A small sound classifier, trained from scratch: num experts 32.
Rows from block 3 of a small sound classifier, named by matrix and row number. Rows with one number within an expert belong to one neuron, the router's apart. Each number is 128 + 32 x the weight over its row's rms, rounded and kept within 0 to 255. All counts start at 0. Numbers have three digits each. After the name is the row's rms in percent of the matrix's.
After each expert's rows are labels from the 100 clips, of 14848, where the router gives the expert most weight on average: "responds to" is what is common among them. Only what is clearly more common there than usual is listed. The data: synthesized solo parts of chorales (CocoChorales).
# router: slot weights (model.blocks.3.mlp.router.weight, 64x192), inputs 96-191
# up: expert up (model.blocks.3.mlp.up, 32x48x192), inputs 96-191
# down: expert down (model.blocks.3.mlp.down, 32x192x48, transposed), outputs 96-191

# expert 8
router.16 065:083138124087146116160112121136102085114164117121121090136138140109142106113132119128141100147119138132107105121116157115122195096087143138112120169089056140095099157090118104114221141118161070138126144132128076074077138194117091082127119104119113101162178110116161089117182153109119163108
router.17 094:055052118102101153141089089094139118135113134153091096097153073073155105115104110103152068094125163138112084127115156184095156101110085141087080131098083106080097169103173090152088138168143092159179162113112141089065147154131095100182133090108108131106187075143121111115117115128107118080
up.0 064:148160129163137156112119105079136147089126140127100123098171151178131120171025127110075155221097100115146130092184146114143100145143114112117132085107138119184081174140120115194095169124122153153143070136117132117157087113175127127082154166173102166178057148159110153140210175122108120132
down.0 087:133076120167114128059089063088054178176124211159103132155170096121112094101118102117087107152186155049161154168145089106091092143138104102134102148106075136111067124133128105065141118133147153115166157124083116098093151093140113115140128131101096143154151080078164086148086102164172217126
up.1 086:142082149133125199209092121110175210119141150068121136098120154124120095094140086149114113142114122094182119151198124153146129172200132127116194101107104057211125102144098107047102085138086132150067138104123116114143031107102189096127106101091115127118115097090151142138126091155140139094
down.1 082:160080187204152128122115082094112109168159149124147119131107106140137135150153132071110097139143117128156092126090117152093218120109115107091113116108139123095057100118116111113121175153157138195155094094110115138049125163152166083083118112109090149133097127137149091094177109101119141115
up.2 071:072094115141163123108082108085121099142112100098107139103113097097098153111137111130191122117093161128120120173094121129113107109129122160127103144126143123104155130134212161193112140139122101124128178092149088146107147181179069109183110116115106116080177129148077125118132146148082092139
down.2 071:115126148090076125172075113138156150159150132137091163129172104164198141216116174108131133068141191128095080184064103155159124088169127151127056134117038166135103167056159116145134098126092055201135156163057128106164139099141141125139107117163093102122147112104141097131176142168173108101
responds to: bassoon; note D3; note A3; note E3

# expert 18
router.36 145:208144077171070168148085137105101182130107092100140102167156142080101086122102168109083125222130129086138088116159095147126122107122185162121148048085101108205084146154128093155081130153093125087182112114123115119142089093161157096155094150144127109119109108147131129113138118117163127117
router.37 127:168110061113161132117147123061141192125132152164147072185182090104146094165120157108075085175111132125103104109153149163115118130156120146110119077072144114166108190100136098180089164174138097162137161117120152119096136156178124086183162134116159138130090172190106101095140145189156117073
up.0 077:133193120142111142132132142159098125035113118088126123137157136133080077071080099132117177150156098054185102143129127108081102132161144167147150089098103113170113186174103136121120106147119154129152067125129121095156119093094133101136178199153115158130094070128103150110107139167156136125
down.0 087:145172162159130076143144164089141111150115163135139087143054146119102105149165165155138157081104122113140159109165156122146207118075120120107144142104156169141078197103138143123106183071155103094158134149146122174080155123124135152091121124117121189116136116093119120129160107120091085135
up.1 094:128077076100124137114110151103173201121176135144095202117171124106202128170137138098151098139100096166089107095087152107147091100150109123111132131109156126139151107008143111121090133152165102186096158155068110159115131202154143101133089108121095099124115140176150115193133152088165121127
down.1 087:164104121184116120144140127138135125112109155095138076156059122106054147090161145136086144115113165106184205188135113080161199170119133151140130149121100131181086159132103154102105091074157156090169065107145093111153137089156149197133147154128160105103113117103117143101073116129148099140
up.2 067:076135155096163095123146134103152101131092131086132220132145132175134112178141137163153211066123052168126177137114194115161103122185093116164099129180169142093166123126112200161116150082100145184140086135111185147162177131084100127101153162134123167107135157151122149175139157169091097155
down.2 061:102089185144149082158126177179145111152083068031136190105077137162118121177114114133097148100083062151147163088144133106114130094139116162113043088150159222083131167181147124172134164103145120109159097131125085134094138126119111133146123107132072147140074151151109121137194175067099086153
responds to: cello; note D3

# expert 29
router.58 116:079095088106129125168133091061104099114080096139080111107158100143163158154108088119157121078117178195080141163153171149095103120095108106113165153134102148072160171104181144166099145162122117153104180133122143117099150188185085127121120120155160143112169093173109101127108115135062088134
router.59 060:150103110155112113117090099119104154102108170132105159128104127085100134147137176170143135089151200123158067127121116192136156132108145116085150115079139086157126162113144137163150150115152117128117173109151130139106131115163101100042112146122129131137113130128127130113138114126095137126
up.0 113:144122191098127118138136120193193129122138135078146140103104210157139118121163116190106173158136095093185154147133085126146128158181129148137125134127091081176180080153101147082175064127105118152080078120147118136189107082074173135068131127083142120162099149090154170179100195111128167081
down.0 071:192092109186139048154191162136163112092154167115136104162133105180077178107075102180100113142104142134100139119077116115122139141169190088200163083143129120136126164073136211126132070090148132169091122078179132129171174137093140134123118124144097162131174111132092143159161138118135215125
up.1 157:136100105060127133147177085113153155146124098191109123099145110109147134155140138091133106141096104147102178155125150115128150094143092115122128156139154132079159103065123167138144126152140097178082152169145133106107140177157125082138177099128164070123154172152173088137106140133103128088
down.1 168:127091071092143133120126163081125145114143143154075141142086101114146103173138090099150058158150191169091145127110108142111130095127112075101135137109177149073127096099161097156095162124158117193091183108100107131088132181157142078162162081141113077063137126119119079097126076132147135112
up.2 080:159131096074143075162201137133153110120154145169102110133130118167096164176141135105107195111111119153103186135156150100154166150122132141154156166133126139076119133131139158093165126097071139179089142138173145129129126124126130120055159107142163131160122183090146096205142129117058082150
down.2 103:129094137162178170066094150125144130138102126119058118169166106093133125170158121064218051109121120150091070115078120146106120115171127082150110123126168156126184140112162120129115148142171087096121125125093062081079149166123143099141119132133123116111153099122117091072101078181114128142
responds to: bassoon; note A3

# expert 26
router.52 130:073191139083127083145140127157073107150101078091127107104146167147099155136119170148153191127086126173094149155127119101135123099110116157176114131171105179069149157146140194187145086177157184091143074139152123112129168099084112141103136172136110133108166152184168140129151130121146110164
router.53 102:071163128081121118179160129133112119133107087115178091150152133106095080128148176142138153065115128137109140151141135090145145143082124153156126071146079123111091225131131143177133109170147133086161126143169136091114145133079088129091132214118115155090121144144181119091158095136126102134
up.0 090:137131115172117183170088104150104109152146093134095117076158107136121092088095104087102117210173148108136081094158143166088064111117201172109143107132078104147122127159143084114102145163137125132185114091102130129144114129163116124170081139177170157081133093136111083112079065119140128125
down.0 087:090205196106152125139145151144112098157085106071111155082131123166171152149126106213123130098153073123107175143104178126133140136124083096133172109181119137109150164118136146172152137141112156128136118126116158132132146080060085131095144152106071139091193153133131105130060110143083135152
up.1 070:146137128166122128178154091156210186150176173214120102099103106110173107108157146128160060140137112150114127116119130156109174150150095072125128147105095105150098083027150081096096120090128146196067155171121131118115111187119153110102099105143125131046093120070148128134131107118151127104
down.1 075:178113099152130139147169061149058125117129116148108075103134134190098173192191132064103122133153175070136163190158140109092142106105127151111174121136102099141118122172095176124135107153060175108128157125199119151149116151097185125166162169125171112180159128117108121131117122172050115115
up.2 099:142170150177107131141157201179115119162113119156091096170104081060123135112159091121138100095166196108167178166094100137133189155079154110142138162099120135138146107110104116109181097120179131104127174070111087139120095090147115170098141145077154123118118104119126145071124052128131123174
down.2 106:094086157102118134172169106133166150161091119140155137101106124174191111156122185102099124090095054154120119138124187149169088151138096129142165078157145151163119148094154146101111129120135090160123078149175173122171127115107113153139126090106086147163124144164117125167166157106096086063
responds to: trumpet; note E5; note F5; note D#5

# expert 1
router.2 074:118158161128126170114089154105101105098130095153117156086181058143137126157083133115147161128163099141110095081095145128167201106083098139092092118108101140074144137157139080202140116163156179081144126112089143142138118084136079120090120193185079170138113135151148072100173079110143115078
router.3 097:123181152148107146110221108147113132143149175160135087157101142144116138182128141095072156081142084138166136145154120167158182157130103154137144101116095105090081133151107132143148132145131172115151139154140125111119122121074135086104127164069099142131106176103198092090170139171139128101
up.0 126:089126125137097166188175129160113144106181151163120071151115141085092160068166082131101124126163180088147122150159106210077169126054165158109168116114047090114074117128169111140066107181104139144140179133147125101134109109137157177105106126115167144103125089101122126097091104148149132126
down.0 106:097110135067220086106128151105142098115144134127169188106105117214144126190093153088141150146107107176066109074116166096144084094199076120156083160151166144108111203097092135123175178109118111144104071115102120197130142088114141101080133112152108164151170190140146122163121186051117090118
up.1 095:162109150084189113093095107134136124140124151129093185145112099145099137092181121125165096121095088167137176150133143090158069136137118131198103126167169157124178145118086156138158162082174091102122125141126140164142156132165123083203162097150118089143205162125069120107175098126111119139
down.1 077:069123130167144117162156077109187174126062113163136094127138086106143101099111188115168123159149179162090118150086154137138143128102089098070133087081111061044119108089100122111126136155201165119117178124100070083085133183098176076097122120112119146096091107137185123193134116129140151075
up.2 079:155137151084167127153097136131153106097142105088064152186111124173088101084140117181125111087089099132123161194192138124105023134151161127169188117143165075138161125176125196080084122060112105117105073160166113106164131132143157172122127141163149167113155090093068151139141125132121111141
down.2 087:112133104174105164100063133144117164122139124078175147123159099103119152130104112112169118156160104219087099143108155111128159108157108120118157153114185182130128087083074072146116131125172111141163189126047118097156110087152117073141057134116092144142137145129162119134179126137133148147
responds to: horn; note B4; note A#4; note A4

# expert 25
router.50 090:140188130142127170125167148168115133108152142151106071117172114078104135093126180133108102193131119068122128153142097113123109145113180142176085118123140051169145134163170099188150112168157156081125123103189129065106135137146127117174147177134132116134106109178134158093123113092185196100
router.51 141:108160146116133144181187160177126150124142085088191098102133165174087111150104214175102167077132069088142133172175135082137137119152123142192184072140097113165107169093133133131134080161105124133122116157149121118169095096069150098102118156107113152169117123104117147150153166134165135119
up.0 088:111092134168145117162107069115144143092114154128092145149130108124124109117139084140150087108101152148140129153143157108126121115083099065126088161132162126105122107114118127142090145050145090132130147162101129126101155166169146180141067142159176132081140088099081197094204087049099115157
down.0 081:140166105193080183141128091148104152165116145128125089151107055079117065168159107095159051182161112140096081125158122160094139137140145138077124083138139089127136111144126093165121136133115132148154218111151131062071115094165144070147148102161144111169145108120153092179088100206173164096
up.1 064:160099090154078138138094042096170175185093173113105107161117137091118061193115158089130074174097104144175106150158137187088104111196105115103114123080174121133102094147132078128149156112115119157141159124156115116101147155149122104133102048134101129171102108110106099104118159128129192083
down.1 071:088195117110119107056180119098156105138128067153176086143064102133166175078124141151137119144152112120112143118182121142133149069137139099102124117090107155105146073145128184112071163075144100078149149105096128191164091099187135057141149173095132084140131140112125127105067130120154130098
up.2 073:158092072147175136105096091118219150147121148125119130107160120080154121153139090068156106162123110123109106067108117154152120108115160082096101171095142129124163104124135078118172157075129106128148167099109105153095167177182102108146077075148110114106129163103120122131161120086127178159
down.2 065:148211131105078142106161119063114125157083132146169111148167128108136138125143112178098154160134058095077193133199172128104143109161157033164133121084174094163153132130146122137095121085079088136164097159169179141151123107212113138127204128085141078181084084127116135124102118129108144129
responds to: horn; note A#4; note B4; note A4

# expert 22
router.44 092:123112104112097128153138059080097155104119145149089103128150130065127133125172097092149093167070155145088125174101133120092150123080125100113149091076074101107147140087145113155121134164159116117141165157143090119101159203143150107185109091110168144109134152151156133129128114095131100092
router.45 082:085158114066152136115189119127121145089153077148105160105168119110104101171153080136124103131105136141066117107133117119148078117102123129127085123112104142052139177128166179142129095171090099119138163165136097068110180155121090084134122133131132128131135204139158151112166099110123135104
up.0 101:117172178131137143143150172183168147117155113119155169074111155164115097137130113177133165101126108095161166114118070087161127164161102153139137130174107083134136064155078182064166060102100136152069098150122102098172060104079162152114135135124100136124113129078155153151131131103138195124
down.0 097:168121144118162072074111157118161040190100150115114146139054094132111150120171119135123102076109087119175156144100072127156136101103149094155079183138161165120148127103123148080135139077162099098143107117159149142089148082125143166170152107134146134117147139153122148095154147097073133154
up.1 071:078143178137119182150142142169154113121125060048116174136121115147128121112188121160113146101142104059166125112119147157121161124108111122103144085196077100156126145127133126124134165129140164146107074159176193129204131045117137137095074112101177167097139080117142204118148118154108115081
down.1 082:113088141068181062095090089063155143117109122161139128106119081139129111129142180133159128091141054187082145104110133088154068123210086137105085090116131151142093082125136163102168176028165116098156127138053150118084175191148088156169149127128106138128125165166121092139155157114137180095
up.2 105:104171188097125132121146137196177151097165123087185154072107187184096107142145122169137177073104097124124185129104097110146170144171081129134140108159115125127140094096100133072148106105124136140075089160132111111180079090059176146102147128100097125172134129074162179172158166084101206100
down.2 091:115161160171183044071120131178141084135104143142086154164124104101114164123135122072156114125154117106130133093098143083170117115052087113141060205128141183168055116139095171137172132062173103124172087089136104121105184107100109170149137154084148127147124132116094133168118071148068188180
responds to: bassoon; note D3; note A3; note E3

# expert 3
router.6 094:071138096144130091153137105129104087088125105126122127139154119102073144102100107109138129105122159163097128145135172102059070134100161124128095122149071138085160167170133156175073135149133145082146145157152127139101177095158101136132139192148156142097169165131149088128134108165132081196
router.7 106:192066099166124155141149111075090170154185145134140029204143094110108104133161144081066139194141183138125090195129117146138158174064142110117141091090094074108083158097165094113114141155170104124129172123178115161095086158163127097151123127113124052127112151141158092093135126122149132047
up.0 128:131143138146123088102122170144110118177117072132104149136089120162099134119183119149165120146111153131125173127108078077160151107058114103174118167158158174119181145119102128121188102117163160096090131134146089138135114143103115182123058148107125107078193114138127120099098110066113149186
down.0 104:132112106155110153149151092126170132158173206085207129121078136125067117158113156082095155123123143162123121164183126183109166170107113123091160107153090119135062126075111124091123141112058122208155128139152156131158109148141139110068111117079116151198074116105153114189147182160134103071
up.1 144:101110126079192124099110074112226157115125151129198143126157121096151160173092170137127130115093072153113112130096179140157090116171120083117125106099174079163112120153136135139129134105152081191131101122109177142133148153132154083146152125109140121205086144138118146176123186148158132088
down.1 119:146176198166120145130089138209115172109151096116165160078198147094079104091111127147103154189145080090157124148142103126129102123171123107137106125126129111131121085169054117122151073134129141089128140150123092057150074080104118118140137153151093102135142131099142138163111159172167205085
up.2 076:113142134090217100078097119134131114118091131147170147094086098110087139112137143128145162124145103102170155140100159110175096113170133098154048135116179130172159116176069146052170144044141082172124126095105120127159133128085120155158191145097124134158115135090073174134098125158119184121
down.2 066:154139058169079152156130083129110153114084143150119101179108152138128117168156095104115116168141162133097147169158153125115145098148092117175178095103152093111147133078141122124173138127103131132151148128116127137059137133126131137115119079128142051086091174161145123097150089131138061141
responds to: viola; note F#4; note F4

# expert 30
router.60 087:104075121164095188138183113088128140087115159167109092155118075104145125150159110097147034077080169180104119154140184139099136145127118107111147089110111083129097156122149110153092124179126143120146169146153146138133181171135105085132148128100082135099070094126130139050129072133101044128
router.61 093:078078102148110189159149096068127124129163110187133088141117076125114140137126076099129042075111188161073125155147169167125137105071101117071155083108119137093104164104179117159059141142096179116114196179160181101094125181158101108165095134113091134114158096161135095035140123131096072122
up.0 083:189104128101152074081119140185173086090099156126125175158127137133123110080133104125145172175163094102172149107105102070172088118169131116200062186150188129151146083157074141091191110069142122121098070123109101169180139095131180156115147130103126090166121146065115154155100157130131174113
down.0 089:166129120154155146173197101117140160153176168170127101177091131167173147136164137098149100074126083134175190141138184167171175180152117062084190119141154106174159064100149142095148132169145107106116144098168172153173155165146178061123096093094183177127096170100121101081125141125138163098
up.1 106:094193174153089157142093161146105056158081109054119137131140152168105137116083130126107151110125109083147104082129167121114095147115159176118133105125115161146120174168104101155128159140093149084175089113099141141134154049104077203074091177171152186136122108134077121153155161142092121180
down.1 126:097126144082100140127135088154167163119163107120134179090120188143159168172134103164138104147127148126091143141100122062165129132144076148142131183145105145084167090152053161135143086102127165151076104148121122101143140125085147096116109131191137110124167184119162150203125137107159126137
up.2 116:135101177124118152159172108180133155206163063138167134096078165104092142130182134139118179075109139126148194226116129149156184122117096119167145117157100076133158144143134168120123096138124136149084116191215150067169110122086137071112087136063132143118159120094172137093133103185142101107
down.2 130:120135123130142138075098147117039083130069126104114127136154113103130131108131103092174163095130148177154070105126141104100128157118146153113109108122120117117130163170143094150112145118142101060143142041110129139092162159183082144164175131149156101135162073145030087122104110123103109188
responds to: bassoon; note D3; note A3; note E3

# expert 31
router.62 101:104147140116096101166181129128097128125130153127196111127122126134102120154091129099132163112090110155120142113201173093120151173141080138123133122173086156118088146067124140151154133158155157128145132154108109119135157121050148137056118183106133125116101149165173114136190189094141104086
router.63 113:078158180098106118169175151111100131115116131106174103146124144164108127162108139099103155106095092177090159137181174125107143124119051132121156091140065154124079148073124154161086127158153133155134105170171135131135155099069108132094139165119128150164137142156156081139161195101127091080
up.0 074:122123119114143141093091127134144155125098116143074156131174086088180115111157152131179089183130145185136107140127083071118064092161155109119104125139148086171161043151118096142090144143151082115137142089108100140129182159163169137166095142153144083105176116147080156136080120135175160147
down.0 069:150164142132126102092089144144104117106127122203068104181093120110122100080171079128150147146152182125109136102126133111135171074134079075126067135139153162051099098173126196144193132124094130124173165112104089174121101146152146133122113152165132142127071136136119153175134107087121168134
up.1 106:109168166132086130131107132103055145134133198115118098174131108076118146107072089150133129099207137129155099101132153132060146173156110050048113142081141111125070109114125055143098159099173172085126131113063131142120177119122178190127159168135181133167113059125119149082103113119172135104
down.1 112:181121134111094151147156111164144174105152100147143110128071135103119124136133099130079085122137119104165141155174042164136117114160109151167188058134092075139153105125124126088113104117086127140042104170152137066157071148121161107165135146107143080088132136099147102109092131157143133123
up.2 086:127078105119088147106087086079114149162127104129058128122146082105159102101157107152162062165147180162143096168126084149084100112148160101098115140143158122133160083181167102148083149137127119123152172055093131141119154152187132141168092086145155096095139086129102181124065070142124133156
down.2 079:181156138110135112111148137098168082149107147171110115100193151102166114175159184165094139109131086117124089127102161129121158109161107149083080126125148177086073105110092177126136153134072126158191126095123175136138117145130101133090178137156076139130110173105135074131140208101076136105
responds to: horn; note B4; note A#4; note A4

# expert 0
router.0 098:096161158088149119164159143163108149069147097089159113147197172120073072086111131151117198172080091115091117128123073088152103150143136129185104083125148113133138147148157157133138046122142104116116147136091074097151156124112135124046123197097131133160091150148132203114124173116125144097
router.1 104:167136137085174087094136083060148163129099132141099105166127125095136083133137147118182132181062161161080172131118091111121120101142138085135090163072184117092154086075154141166120134175206087120134197070071093134133168168138167116120087141116100121120093173147130153129164133115170094108
up.0 096:150076100109109190159131099160141138162167131177087088123102107134191150115143114090145052128141164159108122161136108229081182097139089144059143183096118096107107079137153127137060154148086116153050152136141139120076127158188142119140119101174139106110135130117147087128109068143108083108
down.0 115:126150162121136118103135132190123116153134152144187153119152145123059151102156153151087192105113091102131111153116105092157090132151153158136123091113078110183112120166110172077196105079134142087151092168169082076164111088081163164081138137065134150175100096090116145167145146131120173116
up.1 057:093141163132125097125114099163113128092111165085161213070123179190178201137099150124152100083135073105110126121133144000145056105185141133188138156114114212121118126129118157153113132108122155110118114199104145126136165134063128112087150113146160172133159135127145133152180210124114106182
down.1 078:090130106085060129188141076145139166140153104139098089142147099088108125117197119117103115158146177114116143132164135170131144141107136133135201131156099157116114155152208129061103138160120148134099181167113085163081096162114128144149085140209106145144199100162079105140079113103102114139
up.2 100:091151161158091135112104185155095132094086108063142162081128127155123180147074125175110147089134059090149117116168137069112110112153152148158122125167120183167151148173135146137085092122119185120135067157134145143150108081114129162092096196123157192111168078117106145139117169136159127167
down.2 085:194110152123120126131091150148117161134132093125086159165125138108106133127170115180143109148189149079120149154123086073178108114099141104149117154077114124133159100185077157096146107061155078113127110086141095059181107165146110124158152177184175094113109099095049144132129133159130179153
responds to: clarinet; note D#4; note F4

# expert 27
router.54 070:158139134115152109085120153167112119097112128141111173134140173153091118109139161129140128158108113101113120077138131084118087135059100134179097168187151144080104159062134105120130130114062158089162133117091073138138102083121136153111124132129098139135196141158142105159100211049107156124
router.55 122:081137154108119096141062117132108083110096090099066186061145170144115127123100109143158173105108108142105125148137189105104058114122117149172056160151132141094164160145122194181127104164096154097153095141115136099069174073158079138126098121168139158093180156138117143145200135106070091160
up.0 106:075145140109094143131150158088123117117083123101141107076171152164156119148108059132102174061113129189081076136176190138082094174148190155119128098152128146096108106139168186181081148155117131108149117146145176094101173103146112152094158110154148182162134095167104119177164164182074094128
down.0 150:125070129111115157138174054129203138153188140137168138123091193168133129124167160125091152111071066129135175056138112173112127113170089182069156126191110081131127121122129145103154110091107107173105112169130185162168074160074174123097065117079085137141084126110171120186125193102115111084
up.1 098:101137153107125162143157145065164146154129202151155090112111119102157156124130135095142087074109105171134112137114165180099139139183096105059138125100156104161074118072153108089132157118132130143103127123139165161136132137077139131067158145116133170204086107107149136130161149198104134119
down.1 089:181156064131075117110106120143104089123176179111086064183097123200134143108147119158104137115107206078129146092137103162113157227057178131153141116157072166113134142132188126142116126140118147042160113109133134169087123098151111137149125141166109128052119080119151094103161125084094134161
up.2 079:161106098113175092089112144100126103143104163166130113186098097095093124143166156128149099175102128127158145129121098182165095062104146068116130134120158084148110107112116101059145160099202150142171215141175107174138139135151143150201209091084107093090159104131060091097074131078126169104
down.2 071:179157162189107140106047123130112104132135103111156152122130097121070128109120112110108165147143098083176112156126128110123056116146117147070090132095102132132086138205173120091114097108084216109199051150133162120154129065101101111112130139144150175171143126127151104119119220174151153135
responds to: trumpet; note D#5; note F5; note E5

# expert 2
router.4 093:098129109143122126155135081186115145070138104115147126105188174162088133103119099089123181163147134115072110090099096109104123128106165178054135181186086103085136134147135141158082093202111164091098142085103064128088088113097105180066069120148137096137131131167170124163082133134159147125
router.5 095:131170127126156130147119146130109111122149099149157081154108131074097147089156088124097170145154120077136118200065105132136121139072159164138109127090098081151121153156105132118167058154182149093155124143190062089135127088066148109123104179118153127116122138146163131075144110170131185106
up.0 080:101133181089147129089075121099166130120111154203062153098110055122141098095110145103177084117102106134071112089046174106116122156145111065100077147109205172142135099103092119131137157111202130161142172134084120108099166168198106128102104162157128160131111129145090123108126092068108131123
down.0 076:109076110150085092150147144165132109093152126141158105083107141149138172130119101156088136104151139138160146117206119158087120112144181075166151130142161134098137155101144151094112123121128051161098099125144120147184121126090111112165109114130128156107105094064105145107083115145102107167
up.1 066:110120195116165133092093121172160200143077090121081145127118111169126117112134132185177114082124092143093120143127170114142078173134112098127142070155184101135156176111152169124128141142129076178115117154114168067152129133115131164061135130107093173144143087106129101177115155133088043136
down.1 079:055129166164176126131093094120159135123136124110124164144084110109100099130071184143141183134121132124178085108141119096137150199170117050126139163157176095104092202118138181136108184120072116103134130049107162162126159118132129134076075143163161125195079112139123133142138164145120135113
up.2 069:106157180140141099120121085067166107105091185144062166079164146190159142163081126142207148091138085151118143089101156140118135127060100125130124064164150170119123195112154178173090150160108156176160123172103164122154132133114125175041113102097119164077137144154088101117168105087090057140
down.2 089:145124136121145157120132147150114193142147145109124180113164117062109117080084138089127126125135118143178072127144149094165118138165162126111152133120141031152128134115119082105126139084158064064119145107137074133116136130137125052166127121092119125216114079086153137137121134163174171066
responds to: flute; note F5; note F#5; note D#5

# expert 15
router.30 132:178081123094187126117173092104120147155157201145132088163140121144137119157166162100173101162094126161061156119106087121131146135100099072109156170099202104096140066069136136155138145140190086136082171159130125156092124185158131139077108127095095114145129155134169094138145141136113082072
router.31 077:151099165126121107116158095073137152094137197175128101184077126114091086086111088130087120097151135110120126192117133146173154166092141070131143132088139092124037172124130087096167145143196168114146161134158142154130140158096096133114159115154144062168122143120135112065100122165125105118
up.0 086:098158154166128102153095139114085118135111120155102071155071122131094110098103103181102136122210120093144087119060108136174130114107190101160109109126163161136126110144137112054126118099132145071133136113079089127154077096097161155119149150156104083104052096100082168051071098120163190135
down.0 087:111135066143106160168120071097130094117139041127119167098133068181191119185141118107137155063123128181065134124139170099102153112124118188161163122115089168118104186098107119183107137219120151187112107141099191128127133141147101124170152100134160143139155122125145098125139136144059063116
up.1 077:167130137145086107143112194142065140118110132142108157138082105126128145116131073123147121120121152096148149136064101116190147095028132139109150118087122150168148090148121145092186115091109162142123101153115125172144148144129125132146073103142089090120156141078135136094158094104120162163
down.1 100:155084130154097144106092106151123167099089097081111116121228114063147055061103131131114078202156149153133072109135109148134079111134099142149132105109114126143144151151112107151126106164146125081134127104097121062132127148186100092196137120162174118119130091162101102105123121180188125149
up.2 078:145131145163142152129057139133124088127077119118145132179107141153066084076150122154123127167150101105123094152144121100201053147128184141134121094188122140166129166184102134094145148081138101101242110127104140161150148146133153194189193159162136110152128102127060163145127172153139173139
down.2 075:102159104197106125041088147140104084083111087156106144147173117133191134126101100085154154157106113130161123075118130124112146109160115187147080110120104087136080144171128114130103114113134121091181129081099141139088168109132098136160043100162098159129127130142135118120159092093068147120
responds to: clarinet; note F4

# expert 9
router.18 104:105154144120136140137180123151087132098174133136193102151149183090090078105139116128161159103142132078126107162106144084153172167095150147156145081108097133173081184127104139125168080138159130078156095131156073099149150105071109083114133154057153154108078145113157152054163084164145143094
router.19 080:096112119096179142140161089099068157123144109118105127148145112122128147123129116116161125112057134202082179145098145113144125126108169083175132146100147126093144142103106185152123102144180111073179140177147110142084199101164153154103109156069154137049133167107086140106133071158122077147
up.0 101:089112110107051165142101143081147159232125046097134154085146135114154088163142168119151113122106138150108107157107117189098127136149128169123108116128132122137171174128152126174108129233114102130135106101149155075105126107165126048200063090148139157085182116182109125144130053188123119164
down.0 113:122120160121094105153171096156103118159146149149147094109094117139127168136102162149074135044100129117105151132093145108140129162136077138113158085162096150091112157132171162120150139140106150138120170168150189173112150124145117152093141119111117154146133123133152111184167162160113055179
up.1 079:127073136115119118120140138091192152133157135163103106160069129109191105160134094183109087146149147150175166133120122145127112103132110073118132156187140122103128070126111104103120121089112097132107090126083089091152071151172178142153118102192100063158160098131114103075104089097136158175
down.1 078:145113173134115118106095141102175103143125177116129099151051150103105124085142077075137138085112178145101158168101132116123170160121125129122135167112053103157142097098118133096127096072119199159103146123119140124143182113130158156182086116099140079130055093121136093103058152139077069164
up.2 102:102155129110116127168162157149134117082132079148107142101088178109132126139184125143160169130132184154135206172135119115163152154163134135117133126128096141099201086123145157156134059118113147124128102161124143075165076147081141115083151112123111091140138142122128117171144111070100175141
down.2 101:169116122156164134111076137098093111163165117104111051168187111126098178132092148096142139144155158129161152138117155130074142196065124129122114077145124097190109135129138099119148165159113113116190132076110191196116095124164095172127098123145133156112070051152153161093085040130101160119
responds to: horn; note B4; note G#4